A small contrastive image-text model, trained from scratch.
Model: 10.9M parameters, 64-pixel images, encoder arch vit, encoder norm layernorm, encoder activation gelu, encoder num experts 8, encoder patch size [4, 4], encoder layers 6, encoder width 192, text encoder layers 10, text encoder norm layernorm, text encoder activation gelu.
Training: soap at rate 0.003, 8100 steps, batches of 256.
Data: trained on photos of plants and fungi (iNaturalist), 90422 training examples, 22.9 epochs.
Rows from block 2 of the image encoder of a small contrastive image-text model, named by matrix and row number. Rows with one number belong to one neuron. Each number is 500 + 40 x the weight over its row's rms, rounded and kept within 0 to 999. All counts start at 0. Numbers have three digits each.
After each neuron's rows are labels from the 100 images, of 14848, where the neuron reaches its highest value: "top examples" is what is common among them. Only what is clearly more common there than usual is listed. The data: photos of plants and fungi (iNaturalist). In brackets: how many of the 100, against the usual share in percent.
# fc1: MLP up (encoder.blocks.2.mlp.fc1.weight, 768x192), inputs 0-95
# fc2: MLP down (encoder.blocks.2.mlp.fc2.weight, 192x768, transposed), outputs 0-95

fc1.628:438484492462513577425546495524432527533424453542515536523469523437522478465480585513466497478547488486476452457491460499565508515535476488497467518450451455490505505471499441577442516564469586501507587469511542492565557406533514572455510515513526490530530519494462499442420484522508531554
fc2.628:490454507459444575540471499534525579514547485503450472522508509557574470489483498558524461455455529538513489502533530499583448429443449538515538428503537504481448537532525529512547472429485490527504515508406505475515543522506496503510548516533536535543522430553591506479587491511585466480
top examples: order Caryophyllales (30 vs 7.9); family: Cactaceae (28 vs 3.3)

fc1.579:471511513442529508452529459488490487441504587482519529495534442419493519528450565470508518485628509503504486530472545498521465514536546475471513481586430526526545490505533533436514555462462512524507571533499509498475482509483533486496470514503504480541549472506497572496538589433484482521
fc2.579:446470446458513439487534422502445426480410509501562469459568540447486436485512510467517463544482575495461420505475475460428590527509499532525444498520525429539497474528453493496458523549505385545556536494486472481563517462560471481493503473453514548514567539525499528494530529458462557468
top examples: order Asterales (28 vs 10.9); family: Asteraceae (28 vs 10.5)

fc1.660:462572529477491539476526497483534522494441459513488496548438502550540497378500501480530467566503517461502505486478529523459559530526527538459526485465503522531494496510596525496488537510548520470529590423526437446512518519537541527470479497509480413434464473486501440519491507394553507532
fc2.660:415518463504536523485508490479503447457454474564573537535567489477526483492513435499544545514492494420470445530458531461536504461517508579546460473533516417473540526471503453552485543499452468480508514569427505398479533519478510567549562485528523485483471474510547513446574510503506532526
top examples: order Rosales (25 vs 6.7)

fc1.30:440514530523514475433516474498547511496507494409449488475534513473392522503494531517533487480540512529392520506489508484476490473478522522555482495449460492527481507543498569524519448500435501524528493430509521569537469509474556513467547578507473512504507478494495481464519443495485496515
fc2.30:567548496500519512546453479500480531481509528449447445510583489535513556541517558438595556543423532498489459505506494576563461530542483534556471497564490520461441540498545507515435500521518556474481445509518491491526478502529547464559397482503507469513478482516508500564581413522384497508
top examples: order Caryophyllales (26 vs 7.9)

fc1.265:514496558462487586453467468496509449436442485522486478498467462443505523467569438448565566419518494494492454446471477492502465459484492458486475508518486475448479550506553475517525467441521471454501457497543461507490503507465531430553510460444520517520503558523513508436541527486541503585
fc2.265:472531557537509466539459491437456439494506516528528498496487536479553466438490598511433481540514479463495512517513454475537503486545516446492467522505469460446503420487479461511507519534504493575541579543486475462483480470459477490484565468463475509463488499520474521540488447466508522417
top examples: order Asterales (28 vs 10.9); family: Asteraceae (26 vs 10.5)

fc1.137:506535463474519569511485480493475454512547566484529496482556496538464487513522472477510382567484445465483563529521515562528517477537448486513484568522516465515522489421528550464481550536510512481497517527484441539494557549567475467536531470569553475440436482527465516493560444543456511487
fc2.137:556524481478481536472460474512487495466463511538469430451513508437468520461558507577500393540460474533489506516571546508508464553505455546535512470393502519518477550437457474478474505554545509533519508430571534513545510431426473485501450546516500515456512383515482513499499476536563508514
top examples: class Polypodiopsida (26 vs 4.2); text has "fern" (26 vs 3)

fc1.570:418404481510495542438518465471461494483516496522497451508556469601460459431461487492465477527519494481462506535506461484501516467431449468609496451445486488511448502484472424520552562480466480489440492446505472513480532547517593534531526456442459519506458507477467488562510536592517493524
fc2.570:540451522608490458524517424456478524498529543528508440483540539512531467518481543494545483570506538506483487473461540438461444559483480527431496461469454507505476446456498518470522563500558510532507510607493463479505470502476513465535455458539454489510570466473552470495431519517485500461
top examples: text has "common" (25 vs 6.5)

fc1.718:459559530517534497461474551572559459461513455591498480523510517492461536493519488439527500468549497462495396514488488534491476439489462457512544531481482508449499506536492463513497501513492454555545545543465550573476478529515518453558462525515511527498497413530501443524487536510550521504
fc2.718:454481544440513524531456511471440462470464467572496406429525489512507502488497591463453480544495573518497575512489580474529593507557503455489542482525560479505511458497513539472479488480554556521480520508491483404490443501477556524452431543524490460457505522560481543519473498478472498465
top examples: order Asterales (29 vs 10.9); family: Asteraceae (29 vs 10.5)

fc1.49:491461481463549490485477466487491438545513521583486412519560519557536452469442542513460535519464480524518466550496512531439435450587472488552524514538399530503492490484517496492443482509499537508503480530532541476606493418516430438428519558470504528515571529478490491518514572483547478477
fc2.49:497497552492526452523453551541491451431489521519552500429488551515427463536508454454486456461426540451559586454488518587490498479418560551575552552517421464543575445473468544519541541597492465562469582536554567493493489491476493501458479491502421473478506499473530518542563554479522504524
top examples: phylum Basidiomycota (34 vs 2.1); class Agaricomycetes (34 vs 2.1); order Polyporales (32 vs 1.3)

fc1.386:479544553517548539500481507485445474510564561458433506562501520549454507477515477469507479483491450475484499509435504523446500469484523541500505427586475489498508462495458469475519541487451479421448617523546449483553521528583461499393441621461430517475451478496492490474487570490487588525
fc2.386:517535460453473483533531502489467422402466562508536546442465499450498435483493589428548477549522509477516486456501482506526467447474433513505480474516451468482461502553479469513507488430501596506531502511488497405522550525508468492550457478412505456526483544464410504519512527475552559459
top examples: order Lamiales (29 vs 7.4)

fc1.283:476408380519463488490541529599541538444509476497474531526445446481490482448452537496476479470557505566496511451460518472524506530538530508479405544520469505519452427488519636497505480544458503518493549446475507484493501469540489498576543488523477493542461481509499479511503447514550542532
fc2.283:542491467509564548476507436464487543528516534455447471596600479492554400519525477533524462551570528522546447429538536511538460489536468452543438510578441525464529515535503543486534534484441489432508511493487537468493503531471510439539495540490556483487496469521503507551486495530509486462
top examples: order Caryophyllales (27 vs 7.9); family: Cactaceae (27 vs 3.3)

fc1.249:458520500507429530529501501523465530466543515477544499533514467502497497489517459537558506407458458564464494495457507484462497534474465488452497493531495579539512549503442457462482476528456521490523418462478508410467447418524480521504542594486453507475567523521496539478498457455486536409
fc2.249:508516464578498484423484538503505542485471528536525530526503504516489445529479531561562484486390527519565551452501489409503497553502518470512490551528514454462496497532483445433557510446558528569518460495524440466423457491548496451445465429611500508429485499505497494544527544509487529467
top examples: class Liliopsida (26 vs 9.3)

fc1.325:542422414550567475561490462509504547523477496506514489467513433549516485549476495463566523427527533497543451511532505523591515484513480496465489483473419501501518533513543526462492582446565441549544549545444471446586532493551411533440540553489526530502476477480489524538516488494466463468
fc2.325:523551504384543463486553488548458517469460506443503550511525562548463461496461544487506463463551570476552490477515524481495564514520473492482472486509474498568557480500485501461507506508512548443513559435506531533592551562500450561480414497475513500526435498542416488513507479511433489412
top examples: kingdom Fungi (31 vs 3.5)

fc1.735:498475536458506507548500432545458474518499555592463486461464434476539475499464568532499537398494515540407469466500579517504471499548470508539556464514511495532538509510506515560466528478503515493489540443477506545451510518495436518501453441454418507581460474521491485493442556584487443488
fc2.735:445469572572482555471479398526488504485491517538554376551437514413460488431547502505508463502521455495502468500481526572533486492504502409499491500439497600455490512476464511492478484438499475500508528498390490478479569552565550494552540484497476471502536468472498449456490451460451563613
top examples: kingdom Fungi (32 vs 3.5)

fc1.278:526493438484406462533537519490476536495574512563513492473479518510534500456557553488486439463523421490407518526520544438443439591501437462481480567585490497425478562501398459504516552527531475573456506497457493472459480536590590558489502480515483475540508487481504463468508483455485591503
fc2.278:502438500573497456440518504454451493448540521466569571492471517507562486455506454539419468503507452481470477487495567510469500524525513599493523477463478534499491459590572486498532472460527549478484496524519531573525490467503572540536522451486548576550462533475496534533510528530487478467
top examples: order: Lamiales (29 vs 7.4); order Boraginales (25 vs 0.9); family: Boraginaceae (25 vs 0.9)

fc1.208:523502506456489440520555528529489501476585494527501528429496528497516461494481463547505467358522505520474487510443470519514415493554473551519538488529483497528506517504542492472540545520527495545399500512518457494532604485454531496454515489536477497484524516524469518558384469508478512545
fc2.208:508489524473510500503569447611527505490530511543521475493472548506547496471450530518522447612453523505509485473495498570460459460430534503560509450594553500474414487471489493539425524518468512445396499569516551582505415461479495461443449493504593504534525484492487534434502525546493420564
top examples: order Caryophyllales (26 vs 7.9)

fc1.55:479548437579571469541533482517525496510528438520477494556499448473478527507433582472549514498490527516533499489504442486482465526519513484450503428504547492526514531471465488570420529539471528538567563465546489476510466528490571498440555487463510482495508555436492494463468567467448542455
fc2.55:475478470460514477520504574560445526484509522496446584441530507428498535487466507503451466499464550483463438547528568522496544458526506561557455506452447436510494446517498505440474488474558485517503589497529461563453505447465530458500488533529529464565544528532514532560486518504403529467
top examples: order Caryophyllales (26 vs 7.9)

fc1.60:490535445486565499496461467540424526469534529479449550560509465509534509544528454537525480503450496472535453513492540511475527484567471475502512446481408494475501582519498491501484518558531461467428481490438547456521526543477514459501492485516531580511508463508492441466486510408530487507
fc2.60:490560499532548544464516419537499542504408445505492474485494512506514545502546544576472522508495466558469459460470528491544559460504487487481507516528522471432511550511545520494510466497521506521605523511449399516515519528496535505567529413453481489453457520536555497441449503495409452460
top examples: order Lamiales (26 vs 7.4)

fc1.726:510470453511474504477487527470483565474496554443517534497508483501564480570484448470485529547553495483403504550456500487450507533486435581506545449551523524546448465501620484505505537480477489467495602507497549503532453526555514556517454505516511526491570480487416573457540396441545507486
fc2.726:453501498544493492548380467539494496513452526489520459474513497481513513543473500484587454502521514497517454528526476476457463493544597509536565533480501540476522575499368480547499478423489515541549518536515431557526595547505519447467514443518459456540485495431518482545510472509557541574
top examples: class Polypodiopsida (28 vs 4.2)

fc1.300:505489464531477406521467538560482564497444416480504480539487457485455509516496587389453417536491453531487527501502555555458522483472532505499506486485509484506434517544514499455551513513503452422524501479460579470509450568542454563516534572473431543529467514557471549465592540509503454541
fc2.300:460501525445524516547555460567466494443494523503538459550465514529434514499492520456537548520496580433479507493467492457559504462430471568503498542464492413537571481457493527499513486517504557546556487512542420514533570519540580526595547475561566557516521526501483456537494519512552461516
top examples: class Liliopsida (31 vs 9.3)

fc1.91:483505472532487527538453448477486512532537497506573499505508521501451455559488502532528549480603488555539531503553510493417473586525456434516579451504478511496436504497455462454469450514514436505561552514574468426440512521520522571546483483542461549522555480518478525422526522504488469516
fc2.91:520527410519533517466512452527576505481558526440448539495496467555566477496450572545495457473540464486580441533455463442530504549501539487513482548433462542520500470564494463444511484594548530545542528451499478539469460511483558513507481499553407494488515507470392499460586535482464572477
top examples: class Lecanoromycetes (36 vs 1.1); order Lecanorales (34 vs 0.6)

fc1.640:537546517517507456546507521510461482523473468408510448522602522563522450492435532533523480437512463502564525516526445438476502477433591535446481531545540496457547604482463483486424546480446497543455462483511452510469530488480537454496557543490560489563465496516612501516489432521534556579
fc2.640:424515514426503491448432520489511469489489511539461571544450465513454533497468520553432529514488497542429539533545523458590470503499494486503559496506524458475482541463472496542463470508521581513480550554507510521487546561523401502524458491531420550479524489502520466498533531510554472380
top examples: order Boraginales (26 vs 0.9); family: Boraginaceae (26 vs 0.9)

fc1.56:471538555506474514456541509479433506536519466561483498541414494483508535559567526559468543524546470543490464517529518501552436505485473545434464580596489544462496524547490494499509556401489470457467492532466443444503519511521408500533470523508500428460585621428507505430464501561544513509
fc2.56:495450471516506458474458526494490519540523431493480487478534471504484447469466460521434477555540513438495544521432549493479468503503502433558523525474476509434528467492496506510480559560556465556567451512421551532439605526518563490494522463502533519591547515485459466495561490476544439463
top examples: order Caryophyllales (36 vs 7.9); family: Cactaceae (33 vs 3.3)

fc1.442:437551453510558496483514522532396472465464513556494462483485492456543526494477515542444530563447401514486502508424486498532461552434581471500474511437470500483472525424478518556491506515511482482515507499565505500546481499414513491531463529555482496585504442458567466536563458575529468562
fc2.442:542523502480538474564464482442528532561535466489507485457463489502497435433464503472550579527455532506542525503510528553484510508521534517523506502531524537460510499573471432438497482469478470462501453501459563530548458506528521462550440489525531450468524479531555457564406580533572463468
top examples: order Lamiales (26 vs 7.4)

fc1.48:498463535509500494568532466446521595443497449530508523515515485510469453469539518501499507528479537425491574558486444557574496471536463462502441471483479549543501499558496482515457498433561463500518471582494528530440548473459512497453463502492507511490504499523516442592528493532513486503
fc2.48:495479446498490420514495540475472461540495491393477488420452528486475489510467474498541515477505464456486471442401516452462466578543498526535537562532477518471447502512558461454531485509525542411575556557470510512462446482483508414483479517463515506470528520550492581473550517434529533495
top examples: family: Asteraceae (26 vs 10.5)

fc1.482:459543588476467553498515520493547490491544469538532507406497531511559501473455539563509468432526493448467551454492550492472515529399547456476486505549526493452522521484504479441513604505581469460489485463484478503475459516438493478426482548514484432475531413506542396487518471487536494477
fc2.482:508435398461460453449568465426446542446523488422493551483463510482584396549431479491545503529504573428446542517429448434561537433494475576495433485527527502492477523498524511496472486460501549561531493472468516508518457518574517559569611462525529585477472490454472554453508529499442458482
top examples: order Boraginales (26 vs 0.9); family: Boraginaceae (26 vs 0.9)

fc1.724:447511435532483523476518496542506523492518421496497507494622520528517490449449547446532453505559483475515467483493479490522517449423580502478550573522466456429537453524533432491552437523441518505385535490522482464490444551440455453487489464535443514510501463538424454581443514519439552473
fc2.724:519537408487497498553487540510485488508544472516493539484507476443527475505480517486501510432533518458524506501420516433582560489527479452486488481474496526584484443574476524526512538500510592475493480409466487534456500506493448556539543541492428527492459514464477556516506496475514500537
top examples: order Lamiales (26 vs 7.4)

fc1.286:499489469515492481557542477530453538494566563496510523431459490461468498499447547470517545503481467497499475511499533487524474546516562489514466523506488515437456574587545495495489582568505531562508465433481436507507587456462465564522520536536490459498425562462529494484501521513490558485
fc2.286:596538525543569547526529526512546534460452537607524435552517485449530566543448432465532499444498541478511496544428468492515546518502494435504468498470480486538509436557506541489552472518522455583464540527550482530487613505502500525482455496484507487553490520455500477497531513496491621609
top examples: family: Cactaceae (26 vs 3.3); order Asparagales (25 vs 4.5); family: Asparagaceae (25 vs 2.5)

fc1.219:476480525509520470543473468498560409494475450464507496474509515513484543558510536470452449470550520460509523524511503519549447523544574578474522447472447539471462503534373524561486570473510535435503477480528553534524526530522447540472432514522541516437459498498483483433524572502507546543
fc2.219:499559489551598493503541455582479550489446527529438467483572585487489485501505526535494500540483461492535484482476506593463449480522479468557496580480485524475521563571464546557507560526536509529497565536472513563498497495482484479418506476503499537525517480525450528529502451444534554482
top examples: kingdom Fungi (25 vs 3.5)

fc1.295:480521478503437527508450569477473429465448525470489523421502445550429530450521518531477417488488472421509501582519543513561559477487501523509433474493510433484570509463485509544520485506497551458506527534493511557510528535556467511512509486526481459506512424548523476552469500462507559464
fc2.295:449524504435393496499477495501463450546556567498466576489465478512427491514503522505548499536478493454562474478521497497506496504511482534483515514455507439489529450424528511499427566546486510486585533539507510444554509444539518477569486522500498498489481623477451565438452470535534534474
top examples: text has "common" (25 vs 6.5)

fc1.10:464519477502545504472482507464504486456510439488497461534528480468511542510506515498455458487463469534452480453475510450479511499473499483467527462515535509595572541462445532417406456502468519573473475549568556521494527530581518498483467520455624513514485471523560473505523505530513584497
fc2.10:480524492522473560489440585529473509454433521517451524460500541562530390433588491513516498547531450555447492519530449471514559476442508579542509612561534504506463511423509462512551472494502515492530523476449474530452466483517511475499463478563568491469477498555495485531564468471479510512
top examples: class Liliopsida (27 vs 9.3)

fc1.387:515427470567547476506519523515491495545473489540479481513441467437513496483475506522411458520549537402445488535534495478570545508509505578475478505433519474446465467507538472486428506482514436488534486508446590474535564452483558543485557530528476476522538560562529483496528551523496528548
fc2.387:443482508517477470507511489543548543487496450561482592534459491525513462535537462489559473536412465515465486529482449474511460550511462486515582497467525493491458482517504516428515517520420494553494504480501573497499558551581474480396511481471472478481458470475544475493583473499457471494
top examples: order Lamiales (25 vs 7.4)