python train.py --crop_scale_min=1 --text_encoder_layers=10 --text_encoder_norm_position="pre" --text_encoder_qk_norm=false --adamw_weight_decay_other_params=0.01
Rows from block 2 of the image encoder, named by matrix and row number. Rows with one number belong to one neuron. Each number is 128 + 32 x the weight over the matrix's rms, rounded and kept within 0 to 255. All counts start at 0. Numbers have three digits each.
# fc1: MLP up (encoder.blocks.2.mlp.fc1.weight, 768x192), inputs 0-95
# fc2: MLP down (encoder.blocks.2.mlp.fc2.weight, 192x768, transposed), outputs 0-95
fc1.629:152098083127151150150103193106171150140167142147082183083109110111072123197144176137101133202150062119137139124112093117180098146135093068121140118118079084192092100063095173148119114113126127187072186150143125083088105121124099149091124125052103103110102153130167105132113152208078126089
fc2.629:126142144185179174151136123155126108108079160149109159156182152145127125103100170131126119144125132100100176158155125139097178178139148112131100091147129092122115122141094173133140081091151153150114086134142074117145123105094138163116101159151133072087122157042115138153103113113207164087
fc1.630:117137107152087144064139086079117133118207159096058122083193169142170085147118182138122143164121145109194095088146151117129095089180090176139132126168101170132121157174143139095163112140171174126116167131155169071129113143103138173102149126136161113109106167187110101188163141111179121163
fc2.630:115127075087090094161156168157168137146162132159159149122121089168108191128119162149112128114112125133067152058125168115089120139148132096162079109093143081094145096151080071097119152118166115158112134123167134166130126117113156095153094107099139124067150169113204156119107140168093118111
fc1.631:123097099203071123138130110140092066107199140086130173132109114168126128128150159131079171156102151202055108075125173068146105152101124093142167175160121136134088081098072127110140148144165098044133187138104105152167134112143073101086127142103105104086113087207160118112143066156204250082
fc2.631:096106100085154202167067145099131139116160166130137091097167071095128084150193148100119141096130146152156150116091153130120085187171160083137130167191104133145111078161176082117183114125190092086149131134156134115155128093137107163128130178119126062116037090130084105119134079111130087153
fc1.632:110118091129132140113103106126089098119137139159111165188141129113124120102115166160116166134127127142113116094129160144158124097142177110131140083151145079181116189149125133100079104152138112184115112114117144127128150171163104066087091077054138140111117109126166116146136092162079169191
fc2.632:071164121123094164047116106118090071152126172084197165129132102075027137179128099141100144124188163155097104142192159150084162061100199154065154119136106126139155078101132118146109130111131173151136135128100089147145099145157125134090161147147092148116140111151168145173142165128100093109
fc1.633:120115115160145076146115137167114126112172149162065130107175124126092177094187104139112137143190012207180131084115114108090116112161141119127138126127142175158188134113171086148113123148141169166117096153138120152113130165064096059127078193035108167103079165155113058145140163141070179138
fc2.633:073163135135134121129144210160061106250135055149113155095048151183086086156151161161117103024119142161166181161150117148131178120078137146116156157105120180093115143140094128119151145138163159175109055109080182114114132134126170111172117169108074244140061080149135120147120077096083100153
fc1.634:117113076101160117129144115094089080190132086159152173177125160135088122093085139166102152092093095111127104148089168139145075104136085110074151091136076166131146140129105110160093167115149092166179143117155147056102109156141173128113093117114116102119123150118106135196136180137146079147
fc2.634:106127157054148162122120185115144175064164038140136161138120072064185135093149143149126089119067109156075122091098102132166217167104177085121081141151161134051083157134154166145165110126145122130159085115154086153106104125128107202137169171147063121132120094126118114112126182186171106170
fc1.635:131053148151087139112137160125113101108145124145134101112139119139172132162116117137124122116125129133123196156163133117143101152112112110140149064184078166155153122057159151120058119104139134126133117113095106171149155170118119115126130134104107167148162162176159087108105163054106140123
fc2.635:135110090114116093164085143108157117103133190162058128076082192090155090068144120083045123121122190156154145083183180131144146120107116165162150149122187167122121140187090126060145167111132113104196129069081065127082147093143065134119178088064095122084152169096105141129078070154102103125
fc1.636:142128142134094148187121149082118093143093131160102138180064122161094116121140117105132137082135078102075135116154119164207127124087097146135173160061194115173150156091099134157081168135153137180102095152074129135150130137150157092086101106100139099133104095151093117119149101117191111120
fc2.636:113127162113116100210128117155088087119166116148133078132037107154143107131115128141141098130094158202086094168119116095162073109157101114146163134189138135059113111124150144094162089083094081165105146125084150139171146204146129131151129137152116123161144151173138100190143149142116077149
fc1.637:111109147108142113141103125172145125118164118159151109120179123121165142117127136175140098115142113128135110124128189130177152128130130102148120204138148157165116104149127112126117109159115147097118126102072124128121139175124145189094158165073175126122118137156151172141081084151145088130
fc2.637:141129110107151134191059110115157135155126154136071138118119099145110120118113107097087166121076146137116095150168124096146095120121148132139114071118161107125161101149118104130076143130164168126150133109135106134202151120121140098140146084126151153122096130173144106088214147112135130085
fc1.638:081121068103150148095124184079121137062153089146029090156154154153083142130142173131107136097191080142101143157190105116096102088136136116125151104087124116123097099130140084152134132105159109121103130102132067119132140174171184116128100136144125125167099069153083079100193144124080145146
fc2.638:101161156154150144088107140134181133130155148054132087146083139131095145171075123093167134130169156124160077119109145052135116115127067167132151114142151117139156124145143151170156134128149168100207181144143104071132171186163057077096116169063132196119125062128169158164097175131090101104
fc1.639:104049101098107162122197048121126165091140144149108126104056124125090121135117182176046129071146074075104120159138143086118108116143041196081126168130085142163073118106178139078108135169110132151070165116149148106095133098216091174107112133174137072062100089131168154153151111154142179088
fc2.639:160119122139109220172123162161066149209196149118122104112119106138131109116045179136118096112104145122130160129090134083125141156096097189122121139118123085084035166083107112076139104115138122132114181161154142160166159146084143115140161143038088158036128102085103104145057124163170150090
fc1.641:139151115081155143109141106037116133103083114151138150128110108101098146146141179174082112087072186156130162139138139125132144145149102088155141100104081149178102052150147188125126148174059069132182118124052166149124059143086166128149086179150095081200146136085098189145127109155126119115
fc2.641:178112165124114120143107083109101096141120143176111141153125138122145104115156091136101085130190102139150144068115119160147169062208082133123119091142094130135113077124119137117103130152149130149108076191179105138137060124128123080156180135121132142148097150117132113160116117135149142102
fc1.642:113144094051102036145117143108087169157161094131153094154085125109157112132137085114143083117112127174117101090072136096113131156146129093092083170176100083095132184105141144117149093173164160121118069087050131112102122160090158172097131104114122153106098145115131122159130155102174199182
fc2.642:161078124207126138185161174114100143098188141133099118142082131151089089091138122165109140150171099118134075136041101147084074127134161148135102173168099116139126094104144160073092117116177131065082128059125137107135077156118101114163146132054094123094117127124086125141119149083057179094
fc1.643:081117120203178183050108050110143150105119158147136085097090178089114106081125129090174104113128167163192161109123162157098169167127143101089200173102127154182125142123092146129077126096139125151027129125110128109142116133094151127152109121126140098166191177165078160151085159074164160156
fc2.643:118090175111163131178168098183153129044126181121079197079117162068122116191166111143074123104136164104142116169187184134177103074164139165092110128101175136149170182100168110120126148165069162171192129106115085126111163102128134135212111219171160175102127167174110129103141197110142119154
fc1.644:182088121174152108127193082112160125171086175170156137122094125088193171154076105118084129105168120115125081140157138199126139108116141139193124121151145113134213105096204121072027115111140127084175149132127086179107143086157093135151051109185100120089191099174139149125079194172072068074
fc2.644:084137117199142143103205142127189119156148090174174147132138185138140156102069108102098136143213153117141120090125124114110139153131064122181169060159162120146130164148119096091109056090118168072095146070145163149160122140182134151145159118087117150105157155121106174095152117122090075124
fc1.645:122152106163142146117115124106098190151217155121122094133110187161139124105165205087135115126169099109101102154096159147115207129124070120095151100152161150100140106139113076198147118177100169151114164177065145135197170163072128083152129082129184083124131088133143069119160088097172110153
fc2.645:079139096150083117105123168064158096091097106126104116045121172155107153116186115127136088104154202117109171145182098134138142114134065125153118141120141153184132062142131148099182137119166154162135106079191124086119155121088098097151184083119135131059105112100133108168095109117105102134
fc1.646:081109147126135158152164093131127092118132093084158145130173150114126114191179118046193128125136164096132147149164182116165079130152129135141103139142151201124153112133108140030093107122109195183145143134154098128167128104095139114145096120117125071093134151082088117090125121150176120111
fc2.646:123074112104133200110104106118160141092144146137145069042138102114101171118169113117119079161148117128132144149132078159163160166179100137056135100159113116148099102152182118105140125138128155171082095120187178131155142139149132113130120116164160107135122166162090172103109095074132164072
fc1.647:087158126143204173143147131135209129147118148105142144127096095133125076151111100097163101078149125061132117120114123150166092164088111153093157074154063128135165123156184141124126100093189142095155216142118065133087143110127178127133114109168184090041194100144098151113103066121120116103
fc2.647:206083217183095120112093181080023125151107173114151195121131099144136184086189108105151119121171124093102128167128060151140068103150199149141114156113128113098105074112096038170150142093091129144068191127131101161130090133096088139166121141095152167176061144134153142096124136169079111188
fc1.648:183113132132115123133130104131097134121122082190153123130139105124187133086111104158090066141081155118103108143139128194195113124121141143126120086102131083111109111167142150154118130130116171129128185123154147154060130189141155133059137146079136120123133161170135111092055109149126122146
fc2.648:151180131173048142077076128124144100151108076138114121116178192096093121119083147118157115122153130157137156147096168161147113103156122151117142094123087154136139150125105075072094109118157146150164154123138096070126153155144102110101083114089136163110119163153123119156116088099157113094
fc1.649:093126053127124153128108102096162132127083100093173097178116137162105108165087178096085086086138168140151123153103164108164182203100102145151118197081164173121133083121176131148121156164161107155070085128112128158082158129072121191114080103121175142111100151140116155109161181116077145159
fc2.649:107112087128073108119097091091140123130129129205143117153142159180161107174195100132161130108131169128077118146096125122134120097150129079104192115145107100117070142106114147111038074132166113162093145120128109106103100176121100170158126122117112091111082150096184131167116173134143097109
fc1.650:151173161124132074160110122162160114137111100145128118130137145149114133105154100172106169107120114172134081121201155098126116098129115114102062141130146125087106073128151137097113154178133126168156083119153136113113128105075118137133138100116070113176133147102125123112145135188127154123
fc2.650:159165084106177120142105131132133042127108078116134131144163088113154103094132079172143146145113151141145165142104155112081143113100121137175158086177132114150166056132094122120109183182135153117139166119170098194077119121102105113099127112158155159185140189160136147118088097163103146145
fc1.651:118169151156107090132119090100165147140136159201209090162134164154147120158098161100136163139106109128083178141061124114135076133112166118101125159078103107081069101139067146070171085156118163106112170186127133094118151112191137045094086177069167193114158119085194121076077144134136074196
fc2.651:142113156129152145124111118096113121142101040195063133124154133165094141104102163102157092121089134172152182141056060147147125131197101092153116076075111174125169078141080103060134144165180172096115110113204116060142119100200085125184168092103113197101180135099182161190143114049109118156
fc1.652:147131060160169109119215135132093117140161089171103115166113080063092104154064129149116087162133175194163141119109147146118131140122104086075185138105087117117153107153144103122143116140127155174079151095136128110140113081114159175133182137133112127125136081098117119106117103113213204116
fc2.652:120121156135118132114055146118063120096098188126114128102130174122087124098119105140143109093171126205132079126151123175077097133084129106119129155141120123081151044185135123111173173119137139142133108137177163231124057153056125122109089129110127167144100102065086116135135104170158169158
fc1.653:112176078187164152129092101136147147142189126133165152115093115168153087125123152138136131140212150092106120162129173142121122100093081129115127090101108101142114117139164108098137139091158086167092149124143130141155115091124086109132116100174178105084111092120179108119138145125120081105
fc2.653:124156074123107134163146099116117069051161082135163138092101110061140113127109114107076148063077096094148092113131106111181136142144139115107077127101166186132084133104104145158175182096102148138138130151119092160125158166141170117118095177111127091125108065109106100128129120123109167169
fc1.654:123157089069157103058183143142117123097167118076087138169110146172057092202115168166125143122146159142163167153129128129156200096093129108143210067180112147137114043162136116213079076130190137125058199110098145076116148120154181122107186124161188075122156135180173161112147112089146168125
fc2.654:080113159122116108143136200139135100111118173136132098089108149140123161077188127125153138189098059138068160147092151143102149117134105120059177134114169080134120115126075098162149169084109164112134212081208165159127138107085117127139044098073146111090073146131141083105143169143130161068
fc1.655:163131114110112105107119063105123102118144125184146171171157130127149182141134070112080154137125134108116115090130216133073238092133135149124132145119138122081100089144120195127087104140141125145172189068141138136184130066076147074107125121131106178116077123113115101152082172087128166091
fc2.655:136130089156067175117193142092149063160151086107054154091122139112227164136153179110127111202165156073150135162180137076116144123140135116120034100138125137082139099080067150143120129139144091089118137130160156120120153040105194115110140118175162137106121115137114145121130142116114186155
fc1.656:217202083121133149157128122081135145106102127059194135117119149178078161168130125118092097162096098163130138161148144133154083159131141139180118207150137143157165138103137153140083128116205114111128145061127163132049144148105138133141166084137142122143138157113171115174094130134168084095
fc2.656:192092156203071075139088089150130107072145098147166174148138156161091149163167139055180118088132112164145137111150081137101184144087096129113137168126118121157146093096110126077201151094155122161145111146123159093109128106172091143126035161118158136139125115138093070117147187143199113141
fc1.657:189133151127086146136128099080145166168093099120163071151177154137125175148148081165166037174111116161105163096164137135126165141168131140191181148081049163091134186146148132074107084112143112152105136131158131178113153156123098134139106061104125149189121165103167150151074161111103147094
fc2.657:155144147111103147130124084118151119132091147175096160106104123145131173136180118144144110205127111104064115100122134155106123125105167089159119156101112127134091145132181097144154090071127144104144178149136138162194154159139105157119177048100136138133132140146131117107139073108027095084
fc1.658:114187153154183072080153155163098176122135107176141183087087103182089132134105150136150155092163105127104173130110096140101044145134163144157178081140144181115159118122091121115131108207109136144141174162074111111089124183188079089055065089108133134195102152104127124113162085170111122143
fc2.658:146114130128112145138145119108174074080118126162075147143145078164130109100130115104100084128114139095116131165170105123108116088159120155098107107112138105185138095118053174156108128096112133107070158110184090163123081137143134161122146166123102168126135097128132157142138122105115121116
fc1.659:089099110093137116121137124074136114097170126162159139126074129153110148143199125099094125168144123132117146129122118108195137081128130118078115150111113153125147092143102133139094144168166082087160144115143082112139128159106123138113145165131125170158116101163150129099091147112146130054
fc2.659:185151145147137070093145149159141138201035084169171091089144151117092101156136125121144135145130092143157160190130140109107171098091144116126132130131108099193142118118121143085140146145131135171079107175131124084127062164113141144131136135138110109128138142098087113133126128127149165146
fc1.661:092141109153131176191139199098110104186184128177138135113154190150129108122167089150147070104154091158082173170187164064139114135104079142133104125109140195094133114076119160132141092212119093126174183065093101199097099115200100132096127069171095131070119186192111126075186133137175190112
fc2.661:128138177089148098069109042130099152103158164137145153065114151103091176195142169139176072193109084115110164065194089142158157156103152150088094121116116082140124133099163077142103011136149127163092101112074096168103190012103169184140198075130095176079171141126153135153204101171133156092
fc1.662:130079103181117113072129127129111106104106142050171177174104150178150105171113180080129117136119136093139103132167087122156109089101094122138139159168093137134156148108151172090182129156119142117147189126109187088119143111094111126192132152149118138139141189139105133109082143136157112166
fc2.662:091115125105176146056190096102149147138161133079116176167183147096111125159142131100190132141114140146114182142091158179145118190134092109100134117153114102141123111148141109148209143103117077137111083116152092170137151124088139128137082165173106118063134059076112072094125111134109171128